A small multi-label image tagger, trained from scratch.
Model: arch mlp_mixer, layers 10, width 256.
Data: 155796 training examples, 5.0 epochs.
Rows from block 5 of a small multi-label image tagger, named by matrix and row number. Rows with one number within an expert belong to one neuron, the router's apart. Each number is 500 + 50 x the weight over its row's rms, rounded and kept within 0 to 999. All counts start at 0. Numbers have three digits each.
Before each expert's rows are labels from the 100 images, of 14976, where the router gives the expert most weight on average: "strongest on" is what is common among them; "place" is the part of the image that holds the peak. Only what is clearly more common there than usual is listed. The data: photos of plants, animals and fungi (iNaturalist). In brackets: how many of the 100, against the usual share in percent.
# router: slot weights (model.blocks.5.mlp.router.weight, 16x256), inputs 86-171
# up: expert up (model.blocks.5.mlp.up, 16x512x256), inputs 86-171
# down: expert down (model.blocks.5.mlp.down, 16x256x512, transposed), outputs 86-171

# expert 7
strongest on: phylum Tracheophyta (57 vs 7.3); kingdom Plantae (57 vs 7.3); class Magnoliopsida (53 vs 5.6)
place: middle right (48 vs 9.4)
router.7:515466548525465520463521521370507559443510523535569456540465526391448501509475454490542515450505441580452402488508519582425596484528541560439454600522498490481527470470593476440508472532450572480586365492448468475465493517483546509553577405546511599561490532
up.0:502477464475500578453566475424429553477521465596555466468501624478460495514495510566444453475500450530433441493503531567435570569559554507485446481475505410422488521504575499398460447505482462522513440453449609527519533552462616566466544510525372537465428528
down.0:544446471470506497495561491570539389517519455476479515505557563465512471444460416484504502460469492482491449587456524481520511559562498473464583362479485527501451578452441472534482495533608532525551615569493520491521469531457527442455458518487452528496471488
up.1:536540404465570441462502582489487529518481511503485464500543402477541462484555496459479511522502523464579560565465488452488449465407502501424503501518473483524456453425488439566471463415578488518490534484521427560550483543536397530549477503464516545504590397
down.1:501487469542471502482561460528544413562537507436566410499510467485504483485534475546468521513431517450490488447413431465471424552513475471440547348539520476537530529423511495520519476600562520523516571641523598580492538590453530463445450597494466563579511437
up.2:516499463490447414513442510603473477495486506493506464519527423520513381443553561441449453509489525408503523480467423520525428486429528471603512503558511520567498464397290430554555501418488530469451617448484437499530467460510337459565438536431485514480545446
down.2:494421480530493503485531447482461412585503556453530508418525497510533470619518497508480484480489536517482554521444441452564494529529496449448570393515407494485520449475467541504471473553477575457450541615535593552389445522425505523447504561472561545506543527
up.3:473494444456475537449516567582566508516442580484532496563541514489509515474485449522590524480482507448603555472476443489496559588544384516535519478533469582483408419514396585526460640490464478436534564429485598517455478563426470563543445499347558523444516464
down.3:449500554560537456581591489462522530502505427479456492529449554481427581508538483481467519512518430474419478563497481504497547492564550488420522498463513552476567512553475509491434491419498510438565541483529412446470531596562475419533498408552515573473422521
up.4:545425402524574449571458524519497461523510494419478500409514443430471489477472562501504491500472476545456475549504526455430386532475489448547520484595520576515521553465451413545486432416542537470371692542447561542506500492482422537528585439492503488491501503
down.4:488553432555477458488479470525492530516551489446570517425588443511460391539543453457461481525488441468556556485421474453490401490516578477458576535564601452484500580508446573587499397445581582608441606644511428506463555563509537570479495579457421416455524486
up.5:570540506464613430401424431438446503646558478520462518422487443514477507460489448558450504448447527493566569543520553530521451535574391441542552576462482552571498435514441564559473522534537401497495558471504566435547492501513435489524507524436573488479425535
down.5:505444539536389505514474543464476503502518471460422478481461503453514463510507529496471538475513475413517536449509530469474530446567501579468603537519407500444442473466515462404486524558492519365468474468557525466460539503405410462373506479522456529435480483
up.6:520521397537542395469560506526436548472536480515570396511546422432495396528551510489427581557508467487498476472397507603448550565420640428460464565494608508443594525420480499472488465477477482529448508453435482479557526497450452471540544506531458601512558465
down.6:489439442510482475478583438540532356569579480462527479440598505509498481530510495533516541482430529440488466452439442485484469557541503467458592381492492550537497504495476526507480447625569544530456626568476583551435512566449488500446447567509537542508517515
up.7:532387527429541517409463503525496498643488466566459482505458596407519398513541470607520370480487506463545526449470471491517480437509518505475510527504454572483466506612465509553572531434447569510508514506606521485467452409519498497516497449418557503469498418
down.7:472521506528479464485465426505501472489544512455449529409510572535499491508442504480508444510451499546545499507499456513506512571542518461680604420420495569461479542489517547563479435424545656522557612430477456560406541503473481581394471471462433539493415574
up.8:473486488463486391514543594541512451461519460531526489444585449471431471551496492495503584538446529454563512514496462557483527532373547467501491520393539479466500433443565483522521449478511486499547589476393529447564498527513414372455549517534478637482512398
down.8:447485399504507468467586462559502419510552473512477462509613525528504553501524447493507611518465503387513460515406483495474507536464506419458585436487470549545523484483502471524462404595611506498463632608475588494523523559492470474501456544498537519468513424
up.9:536526513461499445481488509485436429509464513514528416535481454412480424485521517513478676487490483431597532430479475578521537542386497414541494523469575472476561548566486508539434547428519417552537598471482505444549500492527551479522459499449513529468512542
down.9:461540456495412489495523410546541523560581408429497475423601480437512483564521496453516523550525511469490508470423406516478443569535561427458546353448506504507505490448469475549502521527477671460558614524498563469520565502373487510453457471426569418422533483
up.10:497538461368518516481473548515417577498418531432429499430538419483526463479502532457521514490442507586589477592414439536507469413450504536556490458509479492508462418451573554520414500390578459513406569492510540486475468491486439441400449473471532584452449487
down.10:559509424509511502417476428583426476468513485472418488517487431450493546468492439541577451532465430420475485540472427449483475529515459442516530447477536613477546477445528484505435481472560586471549609574516529496433514536573440451531504393435465426441517521

# expert 2
strongest on: phylum Arthropoda (69 vs 30.9); class Insecta (66 vs 29.2); order Lepidoptera (36 vs 13.7)
place: middle left (38 vs 9.4)
router.2:526508440527473438529500543508471416488487526469483508446576472558564492501440466563447554493517483531503493551408465516528534573477577478513524540553497535566560504453440488410550483534530625491511479497531448480455506503455447521526409570500530477550482460
up.0:509441451490536571563437407485518439542514408473469548449502439522575598465497497483508518538473526493555531472445555442485533469482439480465498508465447588526553494428498517555555503522554502416549476523496520500455389463451498478385560452438508475505554470
down.0:491505530522457483535469442454559549554472455561550502505470452447453486514473577517369485477530532459449603584530478487552505494489510553543488455546486542460511600492426499473583500496538501356523435515617452473522507425474462514561432511485566440497539572
up.1:507510506477516564501495633553545552629392483533568576459447509426489547380461556502392461528531549586528506438412547515487408425492394508543435512503567513496510516589527507485542457463536620533456441538468506485528519468481520408486467460352557553463465587
down.1:503545509565314534552558449471425526571565534437510459534521621475538492461505555478485466604451471583492478534494523444502447525522459528534488438445443570509568555511486502574540549516514448460502596495483466487492535499449496549476503529478470600509514500
up.2:504463474518472535520516501478479449487462588441480510614445532592516562470489458464531593487502464590525529494485467426521524462504460493482430503465476616525542367440569516560580599506485579487560488555516510575390611588519526409378521482495508415488523485
down.2:525470498541477533507553512437430535526515528436482513565530565534525533532533428578460509536544401398423510431538549492524473523418441549441432495556376452547539496546509494518592503609442492517470487501571491488502534558488537545449506562509414519593488604
up.3:592528503531547433464538480524490497556569550558595451463559454450461453482481493459440507461522513487509505519457507623502492511399585434494544501467554488489521548514428525499344499496522401525476548474454478444544465452450474527592503505489520519555480460
down.3:532459436544544482479614496481483442548528515468532443505546514529381461499510412459540496556445411429481494557513493543419549591444499441474547453459472469507488480416447460537447472507596451547534510484471483510432537506488467518375497616518545596521577563
up.4:544445439603575404549509529528405421557491475445536490535516444543467573505545547480523507517566473512447509485538478507569493563537530385513528460480539538538449506488471479475477593517444501473515540422610534430473531526498476541495500469561434292538532520
down.4:546495454524475478540506517427470402411532438439534510573570493485565528464476551547453486511530442481440541532522505477437470560509404536502545457463468437525468447589381538546583550532457504525513519426531463550538468536467437558351547546406428465602441526
up.5:544496528456575422576510535487492346455521498431509513473489494529486583588459570521494589520553514462397515488502468504545503597509501514484487385450489497383469499473483572558465571499492449507493513445545493429520466534509487616483497535500380319472502558
down.5:516509531491494563540463504433426444486512500384464456487522494534516525434537560519452478531569433505482530475527517463525477577431442518420528501507452468424493498503494599498584519588549543467503584514528466530525499493499425539420512581519462391508545572
up.6:471490467471534515493475523487511580434497509552511607599532449488491470465535505545534470597427494468500562505600542501499525546503478515517458550406493550438555521428529581558578519410481379412522525562384579440450525553513498463423613421468537582552436528
down.6:452440468574458567471603405483438387500558570465518477537492547464482435494468512508494486500567421488493446537513530555509538506450406580438565457505397418530494536589476417544516471582528461478564467555481540480445484497519455502466431524560525616550446589
up.7:474567451504556636535508502491477477521409454419403457525508438417518473485520506450540540559419488568495468507495543464422516522464382485527459445480416530453495499421564529541514493436519434540505488491378483574493449512556583429522466492501445520552484422
down.7:486518444582547505428522520431502545538565554449589448550570488513490563499464439563547466464538515471594488508488557444421506625535493510557455442534419512579484603510537564473448438540366488492509471475619521542500447431520407502600507445478567516603613444
up.8:439434470462465524443587496601489402620394510513429627569447557465468630421451460462471465498491504532470425516510465512448494494502481588567486454546501499385565537527436482554477486388534523454461519478487510543514452462525537408501553426641505456596551520
down.8:524497519575448525448510505499400531421500483501517503454503466524462530571467492498484512520509505448485499518426543527587523492425500503490469555556546601594523520528435500521503420606472513516442454473456538495460509439426521449464479615502443590496403527
up.9:428572545481505554499518462535552484490387553485530491507421479560550504507516330542460480466521491480507591488471539461485464550487467594451542419468472537539410431546491478546412559482494468471548483500544537524554481397555467478497564492530523418407534517
down.9:560394523481551531533588476453493536473444497534521553527499423537411517529457573528533471509470505464550528477550436428564512470512516501442519492497403486435537529556517536598552555493481517481535480475516501428572487470456487571542518501546468433503416536
up.10:520448552446456598493495547477521567510480502562557449530398534531512529464521524480522513505401575538517491516543512474450537444416503481543505529531451531476475354441429476509462562499461547494408465543504513465545495463515509431495472469467659500482564538
down.10:438456512529469540491570515520401527461431535490512483513479510618450482572475491595473455532549431523544458543540519482554479502485575434513541494608486401635437512546447542499455526398467451518505434584493565497508577607531471503490437454540508539489448473

# expert 5
strongest on: class Aves (94 vs 55); phylum Chordata (94 vs 60.8); order Accipitriformes (25 vs 3.9)
place: top left (100 vs 14.1)
router.5:475586576532456483582470480479428512504525500436407514523451541614498490588436450487478553537476533514490486525503416443568431424517538509534448424487474461513485403512475569509506529551526496597435543549566476493637469552595562520433540560443461488399467540
up.0:491508462463573457420592446554544446507556419559490606524535486446427602444455490497476508485507483472591501485578598535526562537526452547405507595509455532496503531515520491482508379376472427493568515420450524508432452525579453442413465410522536492539499531
down.0:552491392537480477523569398516516510522494540467559539630567490509460454571505568493485518441394469469481531524473502442453539554466578473431477464438491504513494445425547546571527483483531463597500426488589549425558412517381512447483488550475448615504482438
up.1:464462460438572658491489587544560466609409467545532466450481482476499509395473557534623487384507498516518435480516442530495509482557500543469478566519492561503466509471546450503554489508569585373549486465428498478477566477485523440581440434550502571503487449
down.1:482489377584462498461492527422501437548458427546495437430534512536481569526447445447540358584490436486446458509503544509400522582584499508486512650531617639468546483564472491592478543516513615478502446535416520459529539540396469507511442521525493442528523572
up.2:518497462381556563484609517427453486516460502539538487429456499488462496393606499477530518451580455444489462474546609485454437491471436473487429503505463489527472613553549467425465443540503505508530520530453561554499593509474535460529489466559494580465493521
down.2:459503463565502454496467482437428536545495372441443519480481517452552515433498507586542545441423515519515501448437536539528526468419479432525466525557562479541508441599471529519482482537453511452533495548488541438476471500539474444602402493503574530535560531
up.3:504482481457453505545588552617478501520595406533557479543552466488558498440524442486392456503562454446497483450425492576476461555477494494528543504609540581549555608539419530587425459405492568461514509461445449473414538460474479480519427520455500484507527434
down.3:573508461483538473477484541418475419519475383591541540373514529420476448507494426456526442492479525458429471450504489547351571528552417548468538554565481447491480506518563484420545608515447547471609485534431528427541513503448491458455467568500421506499586502
up.4:536474467493498477488436544568569495547506430465520445490539488420517523384483507476533496459584472538604487464547537506420421497510463523455471493529551520493548541447544454576451471385446500509528485502494483600492521546417471514617477527548543461545515505
down.4:511531505443449562513528482415520467537463456483445407410511550485507409465518480505455514515458471461526446439452578607443476548557483498479516604484456585461422524463524566464503461520467535478608405443463524425468522550469499502494470599475486514533538581
up.5:486449422469469532535593376488510453461398494473522490444510483458498525432399556524555478553502470491468514553497540527522580460524572459461498530541514467543512529471536455514483455485475527443590497431531510565455494569446550520509533525577567558565494544
down.5:432497496512559493482483530469452469437555527483526515531471479402493543570491414570493411423482463500504507586447493499481559421504472576501476474414549494569500595450559489480577457528577470455550552484565467401546457526520494553486434506451478615456559556
up.6:536554428346487510515419552571509448506402461558475465444405446472461541445517474505509440469493529511541470500538438403491537575511497478437550589443436590430462516521519432446487522453447582467537435433461544492387508444453504559510532394640603532563545523
down.6:574598505540455505497574519567465490445512473500598500408570525526493510506510463591500449634486500509488414577449454538409412486524515514500485491454488550539542478557443449543454533477482525470448502506470516532516474506342546441435472550466496637519452649
up.7:500540523588453417549475482437506503512612564468529467494577442558549481508455452468480478471425483469588546498480468517527516541464546459383502429499520478487592488461395506419561505537540444539491487510548419471503609469375478534464488537430518540569472511
down.7:535425427525592420522564539482459420550498416488555504498478512473523424547610464525549461507480472512423418421522531419351566542546497490464497586516501470454458517497529518471457533473559514469548382511491454407427483504479522555496392482447435462590555469
up.8:511465529501475507591478506595621489454516511465576544474541527497491422479371538481475383478505548440459431487454469551452555492462537514513614489503507504489458502521507461483552501454518577506552532407518515495471560475486493498507434497516544590551564517
down.8:483477424483496565489499552458545446430480502589610488603560486438440535410505454471495508459505438441591626467457546536436546465501493511445480494514467469511431559514548526434473392474439511441595530496444534514437518489419431495418512517552509459573537549
up.9:456453523478411488581559510494600487455532475503512551538539483538507555529487504487455464488601478503496482476559478552504557502533532486586484475495459522499474552547519475463462503511428422487512567309514555543527418479456431485496560496520447511490471516
down.9:517484426502571495459564589468394485478486354541515504512474598456519442508539435457572459548524487488493564432485572513485574541485469505505440568583424522518478561494483467544489460501521421375471471454469464477538464489421524465431441516533363492508551503
up.10:485480555452486613480518573435484545549450446583486589526514466485571528474508498446582439479542523429510568522551565511392525429466551554528521541502427571453544504504506485505450433441501545456561389466553421440451511458487485391501468498505478481503508462
down.10:509464525524468532497468389445549501459483465504563483533529528461509432609496516503483507449527488482485499610484428513408436407475449473517522483566418502448490514564467528505586520481497499555506479529507471566531522523543540398489445510492633432498529461