Weights of a small multi-label image tagger.
Model: 25.5M parameters, 32-pixel images, arch mlp_mixer, norm layernorm, num experts 16, patch size [4, 4], layers 10, width 256.
Training: nadamw at rate 0.0016, 6100 steps, batches of 128.
Data: trained on photos of plants, animals and fungi (iNaturalist), 5.0 epochs.
Rows from block 5 of a small multi-label image tagger, named by matrix and row number. Rows with one number within an expert belong to one neuron, the router's apart. Each number is 500 + 25 x the weight over its row's rms, rounded and kept within 0 to 999. All counts start at 0. Numbers have three digits each.
Before each expert's rows are labels from the 100 images, of 14976, where the router gives the expert most weight on average: "strongest on" is what is common among them. Only what is clearly more common there than usual is listed. The data: photos of plants, animals and fungi (iNaturalist). In brackets: how many of the 100, against the usual share in percent.
# router: slot weights (model.blocks.5.mlp.router.weight, 16x256), inputs 86-171
# up: expert up (model.blocks.5.mlp.up, 16x512x256), inputs 86-171
# down: expert down (model.blocks.5.mlp.down, 16x256x512, transposed), outputs 86-171

# expert 2
strongest on: phylum Arthropoda (69 vs 30.9); class Insecta (66 vs 29.2); order Lepidoptera (36 vs 13.7)
router.2:513504470513486469514500522504485458494493513485491504473538486529532496501470483531473527497509491516502496525454482508514517537489538489506512520526498517533530502477470494455525492517515562496506489498516474490477503501477474510513454535500515488525491480
up.11:518480479490490488519514523525493544493482509502522507466540503492478513524486516479493470482495532482498491501486475503517523514467492498478560520477509497502524457490465473511489497462517470497500556485489514505462517510544501479513483468472543474483523479
down.11:487496497438511482503519517463441529516481504538530539510527530550455515554480527533501532517493463471489493501525535497470482520508456479476475494529490491495466524547488508458538491505488532549513517497515500498543479516520486491465496511530466465507528485
up.12:493491494480453521480517456469530553483484497535519469474501535493504496511476497519470476497506491487489506478504504528494494528504480529507467511508523487497490503473506466467510505507479532506483489464513504521532540501497483474516510485473486565496476477
down.12:514470492517510493487528498484495488501508508486487460510513494486489470523493465479505493552459491476524501506492482519470503492438511505462533469528467501501530471466509460516501499520576449523500500517509510530513513503469471464452446541529511559459513488
up.13:492507489486528451515502528515511523481493529508501472500508499482475458483509472498494473491489535561508543538517452493530558476517472486566518514486457511522480534474491525496519504511511465477519536545545518509499512468495516495500512475494530512456506490
down.13:496499489474468500503492538495508530533489480515512541489510503456478569446495479475527507515494491487534489501507469447523478527517474494507470442517532475474469500542458518489483507492499515514524453466516522457534487517478495560535523513495518504472480478
up.14:504507526481541511505447509483489498519511471525502533471517525503541546498510514484509510505489478513515499515517518505525498526491471504499519540580481485468454480482494513514534429526514502501498542526505531518476514487494516517509452462500543476492477501
down.14:515486513487528534492510513515524494509473459537499515531505458445494562478504504529483462491522509497477487513504546488502482491529502527500493479517521462462509488561462454496456517512493504473509485511477529492510499540455520479481509469544512524508531524
up.15:501465508465521506500493493503525512483492520474507514492549502449468512470481472480483490522518497505554459553561488478515508526484489501483509460497474477539478449501498490525512508492511484497520488500489509443499526514507514472473510518544566472446515521
down.15:518522483500526516527510531515512499537524452507492528510494470496450534510495519484485522495495518473477516511487501475505482542471492453514502540496419446503485444476480537538488488533532508478503524506529489487528504513477491496482523497523492509502512514
up.16:462478501472495503516473488493480499490477460553478490506487523520555517512500518498494494551529475490446506518491468513489440504480489483503570480490491461476472471489532479490462470464490476496568538492511542495508467507554477473534524527495497512518498477
down.16:477523541461485493508491511510510492506495525514505483514477480500514484492479500517469541485510536496523498526501479502511509495536471561497469500521542546514485499510464511533526511465535533469482489484469490546429489494508487472488478494545498526510521508
up.17:499507496464518518502482547496491498454428507479527482510493442459466474450482494485493477472503522488554503493557490473470565491496524461538559476511466508463471481520562518485502511499521475465509531523505531496510534499528503494510515450503549520501538507
down.17:463494441507532503540515477544534515510517512523536507526508504514468484451499535479523487500529541524507528528551480534478517493519493459500498548482498510498473490514495464558467467437495534448496484466477485504466509501462458518485495510517524554487531514
up.18:482506539534439502507505490509476436491517494462461492531495509503536490533487480517488517482484502514516492481494473486517482488496489513483503508531488474514511491517498523481548495521483566520512483494544448510493496488543515509511486527516499477482492505
down.18:526468487544486489519537501456495477503520489467514503542521525533522502561508489511490483525466471451537536498496531509447472503460525519486491498537465465525495471525447518533567485523510512516483519472516484513535468502497476516452485546480477525509490498
up.19:527497489492520496490511507520501496575481438494468519457483503465495514453529531514550512521455475503492492508520535497499496537492448490503467491499465506463490482455529497486470448539489509469500498535460547469485557531459527470500501457483480547510491520
down.19:468469507484471561484558477476481509468504472486494484513500516490530466519493481491536512487566499479515520492517482548555513516473460540497494486532467460541488537501495494478517499502488543458505482515509503548478522495527490487505506475473532509503488502
up.20:511515479468532553510485526494519517471471512491493492520503443509468508471509488508504439510494522499498469542539487477545462507500425522478508466505498576457471496522525511499510470485506480473524487526493483515541487568533493472501500528458536495515528454
down.20:511498484499503479517504527470476447429496486496494500485461526492492478536507478479538506519499520512533559506545484476483503521483463485488498526515488487485463510523512499491449482569489420522504467531469493514515490557473473473462485431565473508469475481
up.21:497496488510450508472540459489500506482501504495508469508518521511523502515476471509484487483519475486496514485479503488478503507508512522463457524512527498490517514473518477453517488527448572523493452460516456533504552493469481499492502503481490542511476499
down.21:510461500538507511490520503481477505488522521466503454541524495496505459539507477489502498561460479458508517493494494524471492496446514510468508488553459493509515479477525481519512494532543456539490495505532500531519490508479488481439441558527499550475510512

# expert 5
strongest on: class Aves (94 vs 55); phylum Chordata (94 vs 60.8); order Accipitriformes (25 vs 3.9)
router.5:487543538516478492541485490489464506502512500468454507511475521557499495544468475493489526518488517507495493512502458472534466462509519505517474462493487481506492451506488534505503515526513498548467522525533488497568485526547531510467520530471480494449484520
up.11:524514495470468501453508482524536500520520478547528475509506451498512456487516489519498486522502478496524520508456548511501493527472449472441458519516499515505516570499502494481484473497562516497497488496474509522495531502467479464500515470494510533518497549
down.11:491506421528515485497516484477497480549496454517512489466522517499502496492506479487501499492513489489495482458486531523417537532500499492475470524517488496477510513485498508503455543505537499512549455541477493452494493503484499488498470513499462518520519487
up.12:489509442459503488498492542519485501498479490552504500513488469488514481476507515480527501463550494463477483448529495490506480543481499476483491473517489523497513521542462487488507521484485553436507485464464471531515494448422501499519477478576485496506490519
down.12:522532466522491479463488559496501524512536532553526502466480458460487469498487475516542509548475476523508509540514498544513507500518511506506480553479467475477500484496508526499456509489480511480514457503508513446486526520465470504470480438527501502487514459
up.13:562533495462503535508524498453535525474473542507510474490457493452487486483508521485538510459501517520461538501463498471459525513492474504524451488539514504483509499510524520460511500525509464492525479475496503463520467468482500529530510500506496484558502517
down.13:480438517501487502493500511472472428494558531498519513492507511515502516510500501464471466476460499468515537508499499491514456479484536470453515480468519495473499524545511476500483505471484522504539468530450502517488516519485449488474489490510541500559507476
up.14:489496496493456528510502508501518541437503499476513469524521554484509487503507471484488497494541493490461453498525490521520513503490510519576480515494505505514467521477509453521492545479473511506546507457531504543510487505517516509472505498528461484517555500
down.14:530481479485507510465497533468482526510489457544509493492505535483496470485487471496528465472487497481497522460455551501464541528483510533495500532547508495538485542499492494506511476515528513469553453472486463507491506467490483491492450499515477519502520517
up.15:534478484484504523486484507526513489589479450522511483457508496449499499449536507530503450469496497508520514457474521488460537523494486521470537517528539541482530548482536479527529488439496568501537506493448485509475529488491507493549485458533517510514477508
down.15:498496507518480508521510555488474503488517489426486505512517487508542514474473492515521511515522527504439528485502503448470522525493469503556501497489515494491484529467482478506536510506487518456520532472487465535420502490528534546528505483502487473499518509
up.16:530458461501513509492492528482494496505457485492524469479554501540501497477457552526493473517523500497508535472511481513518517501527486494507530508504491510511557522522522458502481533467517511481529510503472468520460537509465463481502509533528526442528527526
down.16:462519448490516514489518477526491478475505496507500543486505458497507472490490499497505444504495501541512484514496473492539518543538506471484518524503511541512470493479468533475468513482479507479515511497473525524502502528444484540473507532538507515525512520
up.17:524482500513477519512525532543479495549463506501539526490449485509534469464485516505514493492502493493514461485457441487527549517502465493521490479532474473513423494524512466487488524519531522529497490509541481518461508471468497500534478475509491457573523488
down.17:485491516507506492499481527502507500526489496516489539499523461486472508493481466475510471491488484498517534450529485481501490510530519526512498515469516532485521518476452507505471501459553527507511493536536499531482483498545534500528530474494511466487511512
up.18:496512518520435477505501483459481518517535517519493500523510477508472518500498490514463493506447510484517490508469506527520485526497548501439472498485501479506558485513486515478508520521522499519474459501522470483507537502419514470480502523477487554532473455
down.18:519475490511542466519527509481475473547495438524511507481520495495520455516529480488520489492499481516474478459500526476437552548505514514477493539512503493481501510504510499494469530487533487454515453508498477464477489491494527522503447495475466477540530494
up.19:511498500533452484510501498443484506518555518517493503519496501531490530511490494513481490491457486476502508499475499508499489522490553500442454490499491472506523477508484533490555503544511499527482460503528476492526536498484513483493481502492485519522473484
down.19:530469491517544483514523503471478475526502431515504513474515491491525458510534487497511479481500482513464468460488522477438553545518511509472499538518508477483495502503510489496472512487529492445507440501497491456477487479486530537516441496471472484549521503
up.20:515494496504491482502513512519496526534517524527518494471525485514504521489497478496440493496478483523529493480465523505488513532483546490496466482477530528502531491491501497497526552533512499504508477528492493476511529486450520499533473482479484529545493484
down.20:525444483513536462504519503498475487534498460508494515486494488491547474495510475495528495478490488500470481452511520465465545522507504521463486535533515472508507509487513497475484529503532487458500447477506496453469504497480527539513427502467487468533534495
up.21:539531484476526524457562515509504521527502511526506498470494489469509512456486516488560505552473467515527481526479503478500529465464473494492498470450511504508479476469502500501504478512535507455536509494481542529476527505464549483501479542536503542512476472
down.21:504508531522489500499494473515441533501491485533475477514500518517562490494486523519538519495502459558505488492497476485508522468532502465524488494508571532514501486573522492470474473488509558455516498500489512508471537477472496518523494466469546538502458482

# expert 7
strongest on: phylum Tracheophyta (57 vs 7.3); kingdom Plantae (57 vs 7.3); class Magnoliopsida (53 vs 5.6)
router.7:507483524513483510482510510435503530471505512517534478520483513446474501505488477495521508475502471540476451494504510541462548492514520530469477550511499495490513485485546488470504486516475536490543433496474484488483496508491523505526539452523505549530495516
up.11:498478477523491442550488498484530465529473483497498471492495443528509473498504473457504470510472532487550515504521502492542479535504508465491526516508508509503497500518480482550466467492506501488502487530483484514456523480464493531540478519497487513482527501
down.11:523470474501497471509492448526493461469495532466540504498519472487510485528506512493494505496510503513475480526467444512505476523521508449496512440460481521521516486502494469485513496477517525526448555509510518543461493495487541508509490524490557465547513521
up.12:475492465506479518476493542517477522502504517456475501502484496494502498540482480489534521545480498532559512560499499447514513454445500434441499492492477482496486495494503486537487517475533535470518466507537462508491485501544488501509482513469526535476539445
down.12:518461481515498481489515465531511477529538534497521507513506453487467547477542504522499533487470482449492485528494469465452471527475537479484518433507511510506523475471524496506537500518587518543474531540503532494474472532460480523484424535488478505512495476
up.13:511523483534516479501498526505502560540516500504514470488520513512512490539528495509454529514524455499482482520496506489507496490470513488488484511487542508457501507504456478499477496499473508504486445493495466516519489486467510565497513513515461467531523470
down.13:529488495509493483491542479511504431509537492472532503486516531492498489487492501511478502460499512461456467513502491485491495523531490493471549419495504507514460509464500488493490509504544535533501557544517521520480496546491505504449504523500506506505501483
up.14:535513512510526479495507538512539530493493480485505491493484468522528531520528475455529510503509537489486488489515478471485503456503501493528503514528479480499470503536523488513450514495518509513461519559542529512483471502486466498486518493535475485524513499
down.14:498488475532524517504488496491488526476463488495501474518499499506490544565472513486494516514480513480492524555496533512499508503512498528516508522500511481501567512511481514512465509444541505520483430524518498485480512498493503498500498506489489500511481532
up.15:470535491555488463504462488498507494534489494488462517505528495520520530528506489505491462516565546493527533505484517441566475469493495500498514528488497532567519479494483521477530510498484463527460496500542483482485474474498452506508467483475547483540508495
down.15:466505501526512525511502463495473478497565511462525490484525482513509518499527491528497505505519516491480514504506529507511511427516473527500493517554508460472515494421498462520518514468465439464477577504495482520488522486463503494509504494499509522500473467
up.16:514484456502539481508481526507471488458483525530500428466516466494488496490527472475490550547494499476556528500511471491498487483502499478466496525470539501503490475464487480512479512515520487501504480506472497534503494513526483467521503515509482493508517480
down.16:529478493532495497515529479527530467509539482495503500491503530524496482479517470504452507507478548473468475499458462502491486550503491473472534440488456489507461484493499513522503494512542508511504562537488551534479510524503476483467476517502527495480494482
up.17:492520522521529553493498498479531500475469527487500489509484515530505511495495506479514486480523552497520506524543476465517485489511474509484517471495422473504508500567480509516495490471525506535509446508528490488470491494552530494495491470519543512500483496
down.17:468463502497424517509503465516534445501502504456482520510497561489498480491489513534460498488499502496472481490509488500502508515492510511520518443496508517478532525469496463501516496520526548502518564500488535540487521496450535505502485547495496513502520522
up.18:495501491485499495463486502508469529579522480493463524494519479505447465508530482478480526485498505471549517516545501436538499513495471483512512532501531508482548498534499549517481437462520522457521520495503504498500470462499540507522474495466545519454519485
down.18:500517515525479452486465449548458502515482481458510490515535472500516493512485516508520524480468466488506491496469447450517501517496560477482464477482454503472523488493553494476528531515506526516504500530502522483466514516484506517553484506504526475505504491
up.19:492514471527512472477488515493504508523501514476492467465497514517424509511493484482522556516459493471545540542487495461528516473514525468498477532460480496485486511491484509531456506510517450499514518533512518507514482527504483485473522548471496512497518502
down.19:479484482493439512488499498546514482507524507500499517492528521511467533509517501481495546526498522447492447486490441500504492536510521463465531466466462526522503432527524500495492496519508483501471547561504543476515536539469501497445471547480535531510508512
up.20:519468507498493560492525479447493542483521522542514481487511567487464482510481504506460498498517487510476472501487500545468551500522492505463466511500496474442523516512547506474488507513469490537552450472505541499514510489455557513476523516537472533496470527
down.20:503479476504490472508541475538521438505524474485485499506531525500500483478482469499487513498487504484492473529485498497512522526521510486490543439492503515492496526476487475518493489511564507520513542512485510499501483513481502485475461522476490524494492497
up.21:493468475463505513487515461470555485526468471525522511453461518510498473476518540483500486512520504456532505504531491503507481515501490452509525464537482497522515485501453511534510482531492477444506503495518488506527501482487494471487493525427515505537512513
down.21:483496528525501496462489477505505472528485495479461467545443495521524498460484507491471494497488507515473485462487444506507517508488473538485514482531466548493479491499491515570447512515530508493535475485504500443508506496488488468501469475539524486531559487